A small image super-resolution model, trained from scratch: muon at rate 0.0028.
Rows from block 4, named by matrix and row number. Each number is 200 + 40 x the weight over its row's rms, rounded and kept within 0 to 999. All counts start at 0.
# conv: 3x3 conv (model.blocks.4.conv.weight, 64x64x3x3), inputs 0-9, a 3x3 kernel for each
conv.0,174,162,225,228,184,219,243,268,200,189,106,212,176,242,221,182,208,176,178,141,188,207,219,236,247,249,256,197,204,207,214,186,170,260,227,246,189,213,185,157,182,181,141,106,157,172,236,263,153,254,195,193,197,234,202,120,151,254,183,202,285,260,196,244,242,233,128,103,195,202,158,200,163,250,243,163,184,177,172,167,191,221,153,159,217,193,218,131,97,112
conv.1,180,214,199,145,189,173,243,207,168,218,173,181,185,138,85,222,179,240,209,209,284,260,180,280,215,158,198,190,190,206,180,164,195,215,211,224,140,167,184,186,184,208,136,174,140,201,147,71,201,167,109,194,211,211,170,153,190,170,158,152,217,224,268,240,214,224,206,217,191,187,193,193,213,143,80,217,156,87,238,155,174,144,224,316,218,209,214,148,176,264
conv.2,196,218,220,237,216,179,169,153,154,235,247,294,223,173,282,170,163,262,158,214,195,165,243,169,203,256,196,184,189,213,160,181,199,146,156,119,123,187,180,135,168,199,156,211,214,129,215,161,177,212,158,174,221,184,242,263,249,221,208,219,200,189,290,161,153,139,223,205,216,311,286,183,183,227,203,204,207,225,160,114,148,238,167,148,248,141,91,181,184,173
conv.3,204,243,239,140,161,163,93,158,189,214,238,189,162,269,243,217,201,195,232,201,202,189,160,190,119,165,198,229,224,310,186,160,184,222,183,308,208,174,165,248,152,170,256,224,157,159,223,176,178,248,264,234,278,260,196,169,180,194,221,253,154,218,203,158,136,203,168,195,206,248,227,297,268,272,194,203,249,175,206,151,117,155,198,219,144,210,225,200,237,197
conv.4,214,218,198,213,238,271,151,146,177,195,190,98,238,123,153,224,174,181,134,139,213,165,171,232,175,146,148,152,254,268,195,245,206,214,247,235,193,189,181,236,233,199,300,268,242,206,151,157,177,228,187,159,228,202,181,257,256,201,194,209,256,225,219,169,214,215,269,282,244,224,219,200,185,236,241,182,227,245,183,250,230,164,236,204,197,181,172,194,183,197
conv.5,191,225,128,166,242,199,144,155,117,168,224,265,198,197,233,182,196,223,156,214,250,270,230,144,231,172,150,194,177,158,255,261,252,235,187,241,189,165,168,183,161,216,169,176,251,207,156,253,170,186,264,182,174,201,186,171,168,149,192,215,207,212,221,176,225,256,240,208,220,265,210,248,230,238,126,195,200,167,214,232,225,168,149,136,193,206,177,171,221,239
conv.6,205,186,172,217,235,205,241,244,214,230,113,186,265,143,209,262,163,181,180,158,284,165,164,274,203,219,291,217,159,120,242,188,102,127,198,101,239,166,135,199,169,178,224,182,212,196,257,232,196,219,161,135,246,168,194,196,199,188,190,198,183,170,212,190,199,202,197,189,159,225,228,186,179,181,203,161,156,177,219,257,223,156,161,108,240,221,226,190,213,147
conv.7,175,144,201,177,161,198,237,237,196,147,188,213,155,203,232,196,197,272,283,273,233,228,199,157,260,183,201,202,259,132,220,171,137,217,97,199,103,170,159,211,183,227,221,142,162,113,251,175,168,261,228,210,170,236,204,183,170,241,201,192,189,209,165,157,140,193,153,134,171,211,158,163,86,121,147,141,179,223,164,250,297,150,205,152,248,205,148,157,164,113
conv.8,205,188,136,166,211,220,229,229,239,161,224,247,196,218,194,141,196,264,181,219,206,179,222,202,197,191,202,285,166,191,201,200,214,159,203,165,158,180,168,207,188,150,243,181,151,238,173,122,184,194,136,187,174,186,209,210,186,235,250,207,165,171,229,201,141,130,267,248,164,254,255,194,300,244,249,280,189,197,270,184,259,292,340,387,233,187,188,222,170,243
conv.9,247,181,179,184,190,208,178,221,198,272,287,248,193,137,154,171,111,172,221,166,221,125,149,182,224,284,195,210,272,164,201,194,177,264,130,242,242,170,199,194,214,193,243,288,218,179,195,155,217,198,202,167,217,139,236,252,201,208,188,205,179,163,191,198,173,124,220,248,179,202,129,184,198,241,225,190,195,178,117,157,100,187,218,217,253,195,193,137,166,173
conv.10,170,181,173,144,157,186,169,176,159,228,268,337,198,216,255,178,191,178,139,229,271,123,203,221,199,250,251,245,208,152,184,232,144,130,220,168,153,154,216,145,182,195,145,163,227,225,173,238,202,214,192,183,206,227,215,205,198,144,136,191,137,120,220,167,216,150,212,238,178,215,219,215,215,247,221,237,200,208,192,186,176,267,187,206,186,240,215,210,254,205
conv.11,223,204,190,204,176,184,182,219,221,176,165,193,295,198,183,221,159,164,201,156,218,177,132,254,231,226,349,179,233,264,232,203,169,202,119,237,260,184,228,179,200,197,215,264,212,127,180,162,171,223,122,145,143,208,206,135,160,205,187,212,123,169,143,203,241,254,215,230,246,230,202,184,181,221,216,128,208,219,136,205,201,174,265,219,144,153,235,147,152,149
conv.12,185,204,144,185,234,148,218,258,145,178,121,182,223,148,130,247,221,176,243,202,237,234,189,234,154,134,208,183,189,94,218,225,224,111,202,154,166,233,175,182,221,202,197,115,177,248,261,147,262,244,170,214,172,171,221,205,192,184,210,211,232,210,249,215,198,88,204,270,219,197,190,194,138,182,156,167,201,114,197,165,130,177,178,208,179,230,208,165,223,173
conv.13,244,201,235,164,164,170,196,209,215,202,193,193,253,256,169,202,242,241,278,190,189,231,147,143,191,189,159,230,185,157,173,181,156,217,206,245,202,160,179,150,152,184,161,193,205,178,199,188,256,218,179,251,183,232,192,221,169,244,260,213,191,213,148,158,189,173,164,207,220,218,198,176,228,213,245,280,199,202,254,189,193,132,204,177,149,198,150,179,153,156
conv.14,177,261,240,213,279,245,213,237,267,144,176,221,199,210,235,218,230,158,144,142,167,188,206,245,189,262,272,242,207,175,179,193,156,162,222,172,213,205,242,212,212,278,193,171,159,206,208,164,216,199,183,203,180,182,268,208,221,249,201,240,217,186,149,205,227,165,167,178,127,201,248,157,175,153,195,153,138,207,250,225,212,244,245,183,175,197,195,191,204,175
conv.15,182,159,206,223,205,219,235,210,191,140,277,175,150,206,133,210,231,281,236,155,289,200,115,209,160,192,288,102,146,268,128,232,243,172,220,119,165,170,186,215,200,170,276,213,170,218,201,175,210,245,143,137,217,172,200,183,155,189,162,203,265,222,268,164,157,231,148,138,191,208,144,222,221,223,139,217,238,217,209,241,145,221,220,208,184,199,216,125,214,188
conv.16,206,220,197,223,218,206,231,255,162,198,152,226,183,230,196,212,209,202,145,215,184,209,224,190,224,252,200,223,189,145,190,181,246,193,100,190,203,224,182,171,173,174,155,202,196,265,177,183,199,162,196,246,186,180,250,141,156,247,170,145,200,217,165,185,172,190,143,272,260,142,196,262,188,167,113,177,224,167,190,164,179,250,251,233,195,199,135,179,208,170
conv.17,224,205,225,221,194,241,219,219,196,226,287,279,178,184,183,221,173,227,159,215,181,183,250,213,249,361,234,269,221,170,197,162,191,294,212,194,177,155,133,174,166,154,254,185,215,191,269,158,192,162,124,222,128,242,262,202,261,190,186,192,219,238,225,200,176,172,180,201,182,132,222,193,198,254,249,143,172,215,88,80,188,134,195,243,209,229,172,163,224,376
conv.18,172,258,225,226,227,208,158,218,232,174,245,221,177,349,171,191,190,119,166,146,188,265,259,273,170,133,155,228,173,247,151,139,179,173,250,172,269,245,239,174,179,180,182,232,257,148,187,136,161,184,189,176,205,135,196,192,209,175,166,180,210,193,195,175,172,192,175,218,218,185,192,235,206,216,214,202,212,230,225,247,247,171,131,143,210,232,176,235,218,196
conv.19,161,182,186,188,211,156,281,261,210,183,190,246,225,155,267,205,224,229,291,231,197,190,161,138,200,206,211,148,209,180,166,220,202,116,182,158,177,159,171,143,181,211,224,228,190,132,102,202,190,155,157,136,202,182,208,186,176,181,236,201,138,174,177,268,213,166,204,205,198,246,282,252,191,209,194,179,241,291,265,324,308,219,191,167,171,201,193,206,217,174
conv.20,132,126,184,139,150,175,282,265,288,193,141,187,200,229,200,177,142,177,219,157,223,281,209,238,151,167,200,171,269,183,170,232,153,222,267,151,177,232,189,229,207,207,154,126,153,171,259,118,124,205,232,248,167,230,226,212,171,215,246,248,224,216,180,269,318,210,222,242,212,214,230,178,165,151,172,191,175,136,232,233,250,228,243,181,179,166,127,168,147,175
conv.21,154,221,104,211,206,192,217,186,191,129,169,153,236,252,258,255,183,146,206,226,218,195,265,266,188,181,160,212,186,168,240,221,146,182,148,169,192,237,219,190,215,183,139,196,209,282,202,236,199,203,171,159,236,181,173,183,151,156,226,117,239,236,207,235,213,198,235,205,200,215,228,248,151,170,132,258,258,200,205,197,112,128,192,188,193,201,237,173,234,227
conv.22,259,223,241,212,227,185,201,165,182,190,157,182,197,219,225,189,288,205,231,210,172,178,211,164,228,193,186,214,268,247,179,261,193,205,276,151,206,179,232,207,210,219,276,231,180,166,132,192,182,89,186,206,160,169,174,183,230,223,196,203,197,204,206,207,216,236,192,173,128,237,164,89,193,166,156,223,224,151,153,230,208,166,215,198,208,240,156,210,225,168
conv.23,207,219,222,167,195,182,195,223,231,240,163,202,256,190,173,231,226,177,174,170,194,136,262,213,264,235,163,211,177,239,177,208,202,186,247,172,209,200,246,126,194,218,162,160,211,212,295,207,179,247,219,166,225,282,208,242,249,204,215,196,171,195,245,240,217,271,183,158,190,145,157,159,149,119,143,234,180,184,115,144,113,172,206,126,236,192,211,200,205,205
conv.24,183,210,149,199,221,227,205,130,116,221,240,269,203,220,268,169,188,290,194,174,248,171,167,281,208,194,275,224,183,87,183,222,164,118,244,166,284,224,195,193,173,182,185,158,172,161,174,137,193,164,182,192,157,221,201,237,286,157,196,197,194,222,196,213,216,188,149,186,171,164,228,156,164,236,257,246,210,211,176,155,190,203,192,271,233,170,184,184,184,350
conv.25,173,257,240,180,240,200,206,209,206,215,224,215,168,263,202,161,190,258,269,266,194,210,145,136,221,221,153,242,193,231,234,176,192,249,265,200,193,163,174,206,118,146,164,148,137,231,274,209,289,216,170,232,200,214,134,186,145,197,181,210,213,189,227,172,238,272,141,129,137,170,207,234,192,226,218,203,239,222,188,149,161,205,188,197,163,292,205,150,58,135
conv.26,191,184,123,248,264,213,204,197,136,216,238,111,204,222,148,190,201,234,137,157,147,196,212,195,207,232,183,220,239,370,243,197,281,207,165,268,153,173,200,193,209,179,202,267,208,246,147,175,169,149,248,178,203,239,204,211,223,226,199,189,227,221,184,156,285,249,185,241,232,180,199,177,133,179,126,248,216,221,231,170,189,219,153,180,214,201,267,179,169,180
conv.27,223,273,176,164,202,171,248,273,229,200,238,251,192,132,182,181,220,233,151,166,151,182,195,210,239,246,180,164,238,260,174,291,220,105,200,187,232,212,171,199,270,165,213,212,189,243,134,255,222,193,237,163,249,154,197,174,193,201,188,213,214,162,239,219,211,210,263,291,249,132,131,183,193,207,243,192,202,153,184,278,124,223,168,177,255,231,259,242,162,125
conv.28,177,138,247,171,150,228,268,230,228,236,232,275,238,182,135,260,242,147,192,240,163,169,271,211,163,255,222,175,242,239,169,270,280,243,320,275,174,197,212,220,187,210,292,275,243,177,211,146,179,205,148,92,221,172,151,220,234,189,189,205,166,161,235,186,218,163,203,183,140,195,171,150,255,257,152,235,213,144,162,175,52,206,267,247,149,188,120,126,246,284
conv.29,172,213,203,183,209,179,151,183,161,229,218,262,172,184,147,220,184,184,207,195,234,190,247,251,165,201,321,136,222,206,195,218,175,157,201,222,233,235,223,218,176,192,257,174,246,146,145,110,217,281,177,140,221,224,146,169,137,177,187,141,229,221,132,199,240,181,231,182,135,154,215,226,224,173,105,215,148,138,275,168,169,220,191,198,231,260,173,216,193,192
conv.30,183,179,233,227,141,150,245,166,167,146,233,245,122,182,149,214,206,164,170,162,229,188,211,255,186,245,280,213,191,163,163,175,149,157,227,184,253,251,176,206,199,149,147,167,157,141,169,211,166,151,201,236,184,209,250,210,207,255,142,171,241,114,210,160,203,206,196,222,250,142,165,168,55,115,138,108,145,162,54,106,60,145,183,232,168,196,234,196,170,211
conv.31,215,270,257,162,204,198,212,234,227,114,190,239,179,224,255,263,177,229,268,249,205,202,219,255,238,204,196,236,198,179,228,310,259,165,212,238,260,177,211,180,169,190,187,203,201,270,258,270,213,171,199,198,250,169,249,216,252,225,211,221,171,201,218,186,167,228,261,271,209,234,256,208,167,163,193,175,203,178,166,212,211,171,150,167,183,150,135,238,196,200
conv.32,210,208,108,220,197,188,261,193,181,190,169,247,210,228,119,187,216,150,151,268,233,170,215,153,196,202,212,190,149,174,186,151,243,254,196,214,167,216,217,163,186,188,173,196,224,219,227,265,186,198,173,195,178,235,185,193,259,201,194,210,306,249,302,225,199,150,148,119,158,191,157,224,152,151,106,220,237,206,225,228,157,118,268,288,225,246,146,146,213,217
conv.33,220,220,170,205,218,183,190,243,247,165,238,223,168,215,342,204,192,145,174,262,171,182,210,198,207,189,169,231,196,262,210,202,259,203,140,216,215,203,194,203,197,182,247,199,171,258,76,220,208,155,159,189,147,233,304,219,224,209,259,175,219,249,173,199,229,248,199,226,199,133,237,232,218,240,170,186,252,215,204,196,158,180,173,174,225,164,311,170,129,76
conv.34,245,260,209,231,257,250,287,238,206,159,221,286,205,172,182,199,241,244,179,214,266,196,235,224,158,214,167,182,199,248,144,239,259,221,186,118,238,222,173,200,223,225,166,231,225,213,227,201,228,229,190,231,160,162,187,171,148,221,209,177,204,207,174,174,231,219,212,258,262,200,252,210,88,132,157,207,274,207,273,226,173,232,193,257,191,198,188,219,269,219
conv.35,174,154,189,222,182,219,190,150,179,269,183,154,198,172,142,193,190,155,107,164,176,134,230,192,189,278,230,142,149,196,202,221,241,237,196,245,210,200,226,199,181,231,249,189,239,240,224,209,221,199,180,228,183,164,184,184,191,186,213,224,183,154,150,213,208,216,183,204,238,226,227,204,201,221,167,240,267,191,190,217,120,206,189,154,154,231,229,144,197,165
conv.36,267,270,254,219,195,193,206,177,189,173,193,247,229,173,219,239,228,199,276,210,268,337,210,219,219,156,148,213,177,193,198,180,172,229,273,191,190,126,203,221,148,186,167,195,199,177,190,234,312,207,235,205,197,222,180,225,219,179,215,186,207,230,208,206,231,246,163,189,198,172,199,189,220,180,154,188,219,169,184,217,208,175,205,188,246,177,222,236,195,258
conv.37,176,224,159,194,270,198,178,186,192,242,179,188,223,231,233,155,208,251,192,142,169,231,251,218,146,169,190,211,182,175,232,174,209,173,149,119,283,269,273,261,288,245,253,230,235,233,234,193,179,232,157,122,213,147,221,239,202,246,206,207,151,115,177,186,223,171,237,210,227,210,143,165,205,183,207,140,159,195,204,207,165,236,157,304,211,124,199,252,230,239
conv.38,218,219,176,195,189,156,182,187,183,211,159,112,159,149,135,143,234,183,100,199,245,148,249,244,176,212,229,236,182,241,232,173,179,166,174,259,237,154,229,262,268,258,137,172,161,253,173,351,262,187,270,227,173,174,234,207,140,211,224,152,194,243,179,165,207,238,146,141,178,130,115,151,143,207,136,160,177,183,107,156,111,144,234,275,182,201,220,161,143,252
conv.39,244,225,213,223,260,258,277,258,282,228,175,156,223,168,182,178,208,209,167,229,283,166,233,299,188,166,185,226,189,171,187,205,187,140,226,186,229,180,188,210,161,112,299,250,289,223,222,260,254,210,321,258,122,230,165,212,243,135,199,214,164,151,181,194,128,145,219,229,228,149,180,151,211,238,191,177,201,129,217,275,185,221,239,192,221,240,208,192,241,228
conv.40,216,186,226,264,193,224,133,164,192,217,245,213,157,145,124,268,250,201,161,143,173,191,170,171,227,193,230,151,232,154,241,274,258,124,134,129,146,195,203,180,197,183,182,253,207,138,172,205,212,184,189,193,202,209,199,248,177,174,155,119,247,205,205,145,216,109,330,384,264,142,131,209,227,208,236,239,257,243,199,214,228,183,194,194,166,187,151,242,267,285
conv.41,181,208,212,172,223,243,118,143,184,230,221,217,172,216,248,130,193,174,161,273,228,211,218,175,165,176,164,131,118,181,259,251,145,266,329,159,196,195,193,298,218,176,283,250,280,228,219,150,195,261,145,219,256,136,132,202,218,217,213,205,207,219,155,188,213,250,174,167,164,224,187,183,241,282,312,239,222,286,150,160,229,205,199,169,210,224,209,149,146,168
conv.42,198,172,239,260,193,198,211,187,253,121,172,150,229,211,258,235,229,174,156,135,164,164,191,170,231,208,163,221,193,238,259,222,217,200,193,247,220,234,197,152,226,239,169,138,175,211,194,154,175,153,150,233,215,193,138,164,163,199,228,223,179,234,175,174,221,236,191,228,205,159,225,215,144,202,228,198,218,237,210,216,236,295,256,59,215,179,281,236,239,168
conv.43,264,219,193,263,168,130,327,232,186,221,188,87,111,194,249,203,238,124,210,243,173,178,200,224,228,186,257,177,191,164,243,200,139,222,219,213,162,265,242,155,191,156,199,201,178,174,169,222,108,189,208,119,186,178,180,189,157,230,217,207,143,192,180,158,199,225,183,201,202,142,195,231,288,249,188,257,211,169,213,243,174,241,195,153,228,219,413,180,162,191
conv.44,207,212,171,162,232,161,141,168,133,136,219,267,150,188,250,194,180,201,212,187,180,289,244,170,228,164,122,220,178,251,235,203,238,270,198,196,209,256,182,281,283,152,171,213,277,133,163,194,109,230,201,127,277,156,134,190,222,162,168,279,154,180,250,287,221,203,227,214,210,191,213,201,130,205,270,125,216,218,195,226,222,169,209,183,264,200,185,170,259,150
conv.45,169,197,199,155,178,231,181,167,270,218,241,266,220,224,214,179,160,221,204,184,194,140,157,214,145,190,160,172,187,198,175,196,214,231,216,199,232,204,130,170,190,156,218,168,206,191,194,163,204,181,212,200,165,226,258,233,264,207,172,258,205,192,289,194,192,179,208,211,220,163,200,210,200,261,283,256,259,232,200,272,256,166,210,284,246,224,221,162,140,166
conv.46,322,191,198,200,191,224,157,156,160,260,201,226,301,209,226,163,182,241,193,190,238,189,204,200,197,187,167,271,199,154,221,192,210,153,115,54,196,221,201,223,223,251,175,188,237,154,139,193,207,218,235,201,188,290,225,201,155,226,237,226,197,190,242,242,214,187,200,255,232,293,273,206,217,183,134,229,205,159,198,181,133,174,203,178,212,174,157,241,261,236
conv.47,218,228,232,204,237,250,213,184,271,166,198,115,234,238,214,218,222,113,96,132,209,207,304,281,207,263,232,192,187,192,177,215,186,176,181,117,216,204,172,200,193,141,221,200,173,274,177,162,158,175,209,122,151,224,241,215,186,226,221,193,146,197,167,177,283,192,218,233,152,189,188,238,201,277,265,122,138,150,211,159,157,110,165,228,184,246,199,223,186,138
conv.48,221,165,204,163,165,129,213,209,196,254,215,190,227,147,218,236,211,204,182,234,254,236,245,189,224,228,182,122,187,96,191,181,113,235,145,81,163,210,225,161,233,297,139,249,255,130,166,167,184,209,153,219,230,145,184,228,233,197,234,195,157,185,134,244,200,180,201,169,165,194,191,217,240,201,151,190,208,169,167,178,164,194,254,255,146,162,233,174,216,268
conv.49,186,133,156,198,182,182,169,129,131,227,183,128,187,225,174,253,228,180,239,185,196,184,190,270,123,200,244,199,177,140,189,162,157,146,176,133,275,276,178,208,249,154,193,189,208,224,213,213,199,148,219,210,211,194,238,260,147,267,220,118,255,167,187,215,162,198,197,213,192,242,209,210,242,186,223,222,215,194,141,192,217,128,147,183,186,153,242,214,177,211
conv.50,222,231,225,230,219,160,131,154,177,215,164,225,161,183,191,232,215,232,201,219,198,127,207,255,251,275,240,176,186,236,193,199,226,231,228,255,181,159,207,210,185,160,239,239,173,188,213,214,187,211,202,221,199,239,223,197,168,187,181,196,173,200,195,244,214,154,233,252,222,171,237,213,246,213,111,213,179,86,238,163,140,175,191,65,252,232,184,241,204,79
conv.51,226,200,216,131,124,173,245,252,301,155,174,179,234,196,237,227,229,210,252,267,175,183,201,138,165,251,208,236,177,123,229,187,171,226,196,121,169,178,176,191,175,196,174,203,150,194,199,130,240,191,159,199,138,192,243,154,159,263,178,219,220,188,209,221,216,210,168,117,114,214,156,124,269,213,237,270,188,250,252,196,260,167,175,241,208,196,162,188,177,222
conv.52,133,143,168,240,203,186,220,221,258,313,262,265,194,193,218,254,203,164,155,166,236,183,209,200,186,175,152,183,186,117,173,155,140,196,223,119,174,153,196,138,178,199,169,159,154,135,193,167,187,200,235,187,201,252,160,236,204,199,238,225,166,214,235,179,175,175,229,236,223,207,245,163,169,219,158,148,234,203,158,206,195,264,292,113,180,213,205,208,197,195
conv.53,207,224,226,196,157,143,260,258,239,198,179,178,264,177,172,163,162,185,133,214,195,122,161,205,243,213,252,211,246,147,247,258,155,195,183,140,203,192,237,186,166,259,215,146,156,219,194,245,169,182,166,159,156,204,198,226,178,163,212,198,256,226,212,268,186,180,258,229,178,257,237,219,181,142,231,158,161,211,129,193,253,212,215,220,166,218,256,159,213,221
conv.54,114,147,138,151,177,230,77,138,143,200,205,192,188,228,185,214,220,217,204,155,175,235,140,167,262,137,164,139,153,139,171,177,188,231,196,187,209,250,198,231,248,221,248,186,208,145,172,169,197,212,209,203,201,242,186,204,181,255,234,252,245,237,246,194,135,191,231,182,210,225,219,237,240,252,278,243,250,236,171,213,188,249,231,259,236,182,219,172,127,140
conv.55,150,178,184,153,171,207,174,183,241,153,192,190,165,220,202,247,180,208,238,219,222,168,134,197,215,226,270,201,194,150,200,159,155,179,213,301,160,190,198,184,194,214,162,184,166,260,166,218,261,187,238,222,220,188,258,163,184,224,189,198,180,177,192,204,174,163,183,176,148,205,165,159,227,221,187,244,213,146,238,108,86,249,208,281,188,213,239,154,170,196
conv.56,130,211,258,161,194,225,105,149,177,180,175,168,168,215,196,215,157,180,194,194,211,182,216,233,141,196,190,131,213,180,241,194,231,204,223,289,301,185,234,175,121,223,286,278,266,179,274,224,227,249,214,220,316,209,264,217,282,212,176,202,276,225,253,214,218,267,243,229,261,145,159,238,230,168,191,154,145,190,126,114,134,192,182,219,170,180,202,142,102,213
conv.57,235,172,234,261,233,243,168,167,136,180,254,192,157,157,254,200,214,211,200,279,258,225,249,205,239,262,232,213,174,185,270,214,204,193,208,181,168,130,157,205,175,140,203,220,197,217,310,302,192,130,150,275,159,215,205,209,278,167,185,189,179,212,231,162,147,153,210,174,137,186,228,155,226,203,180,191,214,162,134,78,71,222,232,180,225,168,177,184,189,197
conv.58,251,222,223,214,199,234,212,165,197,212,175,131,235,214,138,241,269,151,144,173,237,163,174,216,157,181,243,240,237,136,204,259,116,166,274,185,260,198,195,192,205,195,226,263,217,127,95,180,206,163,209,175,207,208,231,147,169,228,179,158,146,184,200,161,184,199,224,227,206,164,202,216,289,186,244,182,163,231,157,150,185,186,199,248,236,232,256,253,242,276
conv.59,225,196,232,212,190,201,184,172,204,187,190,280,231,217,269,133,197,202,193,217,179,223,203,140,238,232,126,253,246,214,196,216,155,182,236,205,178,168,156,161,165,141,127,135,182,196,191,143,273,242,178,239,267,179,138,164,241,181,189,237,155,166,146,187,214,203,140,105,223,164,135,203,167,213,207,206,193,200,207,237,242,190,204,146,191,179,121,311,276,193
conv.60,126,196,232,165,213,165,192,201,163,163,223,285,191,200,191,167,226,172,247,245,187,209,223,209,221,212,182,214,255,195,196,209,235,190,229,147,197,141,182,225,187,221,165,193,160,169,176,271,150,200,185,74,180,145,141,189,214,155,169,183,202,186,267,200,225,178,171,231,217,196,216,153,163,268,188,129,260,225,168,217,214,233,214,198,278,225,136,207,200,154
conv.61,204,236,214,210,162,89,229,194,211,208,153,110,189,214,216,237,218,287,179,237,214,171,188,175,265,202,98,171,247,299,137,143,236,225,212,318,207,182,200,165,204,193,97,173,164,186,248,182,170,178,137,177,206,176,219,239,217,182,205,202,220,256,287,206,243,185,133,166,194,126,201,200,143,211,122,195,252,191,187,232,132,109,154,247,218,260,219,211,156,246
conv.62,132,152,221,190,178,211,263,186,236,227,179,154,154,138,194,227,212,166,273,228,231,199,229,197,234,167,143,157,205,185,195,217,215,223,215,271,172,195,200,213,242,234,213,267,277,232,272,230,179,198,221,156,172,179,190,213,175,170,214,185,224,253,197,248,224,219,272,218,232,102,146,207,206,256,210,191,200,167,219,212,175,225,232,183,155,181,159,211,239,184
conv.63,185,203,216,175,191,159,213,236,235,201,202,106,177,142,154,161,133,148,189,146,216,171,193,278,169,234,236,204,218,266,238,239,170,190,317,157,102,92,172,209,207,204,214,164,187,167,289,257,153,192,204,136,241,244,184,235,251,213,184,202,203,147,168,203,222,181,220,229,174,180,237,194,169,187,171,163,178,169,174,206,206,164,215,112,168,228,147,213,264,157