A small image super-resolution model, trained from scratch.
Training: muon at rate 0.0028, 39000 steps, batches of 192.
Data: trained on photos of arthropod specimens (BIOSCAN-5M), 195000 training examples.
Rows from block 2, named by matrix and row number. Each number is 128 + 32 x the weight over its row's rms, rounded and kept within 0 to 255. All counts start at 0. Numbers have three digits each. After the name is the row's rms in percent of the matrix's.
# conv: 3x3 conv (model.blocks.2.conv.weight, 64x64x3x3), inputs 60-63, a 3x3 kernel for each
conv.0 098:141112134105139156127164123157165180120201189071080125015089211070101146064102132141122080106133140105128119
conv.1 085:175141110180150142173157150118120164111100108113162099153078076123123118134201183090091118149168127134118087
conv.2 099:187182212109108171094126162109111119102151132087113114080134141082137136119128146075054100170135153146141149
conv.3 100:187138101158130160121109158149114146119126181099085090135112149146135121157157149121135065162193179177122137
conv.4 107:161121169134137179099107128157107156153176240096128142192167116122108115147109150116152156107099083094067083
conv.5 098:163131088129117162157096121108137072128116081158132143142084143136092119129115124093084104106107167159139191
conv.6 109:106129166137143136132121149114155163143114091154149121132138108111166124119175172075091181112111152145129079
conv.7 100:097167132084130106109115076193104143104051131084108188074071085089048144127084183183164136131119105142166180
conv.8 093:131117159143148139137146097091132095116131123135122130105123122119136146149099135106096075096100105014092125
conv.9 097:166160086129133096066119116117112119158111116157095096099166122129149129105088087089036096133069105155113153
conv.10 094:164146148180171129058109113011104086086057064162121113112117089189142074175115060131151095137178101167208087
conv.11 093:141153160075106134170191129182122120166107134093078125113137101115111097081122018196181144118110109125097118
conv.12 091:064104079109112105162159095099095137119165152174131117169071168141104115131166119099160089107129104163176174
conv.13 091:103079101159123129143134157159182165207173160057072113246255140168162131155118120140155143098109108136106120
conv.14 098:061139166105108135068068122105154159060109128106152191170188069154184115089171115074127192088124169087086100
conv.15 103:135185151130116113065150110170159146129157131035100171141155120108108083119116118113118135122122124210207211
conv.16 096:169109092162134145072107163153137121111125088156162115140108099185151149178164127142141161117150136087100088
conv.17 101:114171133143187169133120119066124110123138152137121129109086112135119132134126117147135135200187157165179127
conv.18 094:171156102124122088151164147140128175079021101061042120196103071159066055123114160110157138096092069160127105
conv.19 103:166157127176150139132135107149056104187134105162145078142155135120137164170137100164090120139104130144138169
conv.20 111:112134164098139145090104159102100182152086093155103121157131100158140093111097141088110190123132168094149179
conv.21 106:156122141152110138154130128116131126160127111151108133121064095155074068148103123170124105157138075153159128
conv.22 103:167169101125132091143174097143088128127063079155135148126105110159130166118120168162140121114147129095163147
conv.23 104:134152121134124159136122116135142150098134120152163166114131148112160141167192166114163125086116094115108111
conv.24 107:128138155133117122114095172148071157165083169145073179110141107136141107140146160151119123193120094176119109
conv.25 099:143114138182148122186179168120124078092126154092092111133048136138063116139086120073145105044125131084140166
conv.26 107:148149141120109118101151189173111157246143152180125107192179074183189105118159125103092084115137086145159095
conv.27 100:112136087148133144169207161127116121084117165085109156107101096120120095092117114076137121069136118056115086
conv.28 098:105137148117097106086069143147156131106122114053113108132153135089079125113111113093120159122199169173159159
conv.29 098:109140144125141077155109094180144172201099096147055090199185076202158064100084070114143195116132146130138150
conv.30 092:162155150123115128076105146133137111204163122221164118124181136194205117100107076113096115128123112103125085
conv.31 094:116145138102109112145139124101070078134120137204221179108096138126234172125182138206177154127151116112095096
conv.32 103:115076092117098170144129117087083100114141160108117133179184197173189115119117079153158091187194109121141088
conv.33 109:095073084128091145157106142145187124067132108100120113183125142176152143104127135161136149140130187146167210
conv.34 104:198160169120074150136060118127136136092094104136108113130083182136085126128103101166104123176116141123143127
conv.35 098:148131124151139081146103057109111116054049078127121112067018079075050081105130112101124151177156159212183161
conv.36 096:125167134127143139103121133150170142154149133116086094119160153132153159126112115065164144138218172061125126
conv.37 111:079113095112141123131158099098113110106160147076133159136160130085133103139147105145135144174126109165159171
conv.38 092:093102136117138127102099111059140109066114080144151090031080103099116071123132110112104119161091104145092073
conv.39 111:251178117213179138165116133085126140140134114110144154080155132113138144106124133095128112104138112095127130
conv.40 105:154136170100116155107133186122142207147138194140091084170107144133150164113114091179100094134126114092121122
conv.41 101:148162123166168152119116128085145143041182171111149140098073107141147201104124169168153078190176087064129143
conv.42 103:113127124143128136191143147113111120117125158152145115090085110124105120140152109150180169090123168091120110
conv.43 097:165169153145108139134076115104105111133146167127144116163088106131088120149097116113100059143127130096100118
conv.44 106:114132118121101084170137147172149121144116101127116166109119117131095085203122105143127115143129066091142121
conv.45 102:120150098132168142097111056148115095189155106116104056081193124060186133078065140117140113107157136107110099
conv.46 103:165156130110132067146122075144135101092133131150163146125126143148143107177144088145166120107133150132177207
conv.47 106:112089108135099131219137094179127143174149155121134142114157141164138105080126137145084146085110166106070118
conv.48 100:103114080082087056115122111140135155101103180156126184083067133111105119128143110074141084081131103136135098
conv.49 107:140130150115109158079095128114135128114132155132122110128076145119188114080120106135110131133100122163211101
conv.50 093:111084099113132154152132134128081114127101039172092056114120065087106025094104095123121102181141111157124119
conv.51 096:128071114178189215161147128100132168117142182057111117184128119141132181106124166141130104157132106087088075
conv.52 090:142086106118122130113151158130137140133124100095112099114147078127169052100109099078116100093136101130154132
conv.53 103:099162097141177138149147079141109130159113144159170178101123108130156143127136117097118133110143131101132131
conv.54 091:141112136152150126127135138095098117161215141159249157092169167116216255168157123109128128097103188126161221
conv.55 088:127133130129106138155133143153151160166143081131143089147151138173154095123195154152171131121121151112131144
conv.56 097:177090113164096109135162125154141086150119035127133041116158067095166103110167092149075050134156108130168150
conv.57 104:113195136088165143134179151111102124104135170073138087182158098152163149139140127128127118101182140123214179
conv.58 105:160153206108141142168151112134146097140142132129123159171137113197115093152090087173177109142146119118138159
conv.59 093:087099126097080102161172134060150075125251106223239122106172177198252140116184136066078111164138120127140143
conv.60 112:082126135132081095107091126075068047118111137099137157145105112151145158166115143169135119192141131173160113
conv.61 102:090107135137166060113153095114155151114174145090153212143116110117104172100097128133159083121126096087074085
conv.62 101:149131135116127115147124092078117109081083110180169181145103179159105175132120181177178215149131156123142166
conv.63 090:128096111126140154113120173158117145124066148114112154127099092117106137155137140143061079147125133169163097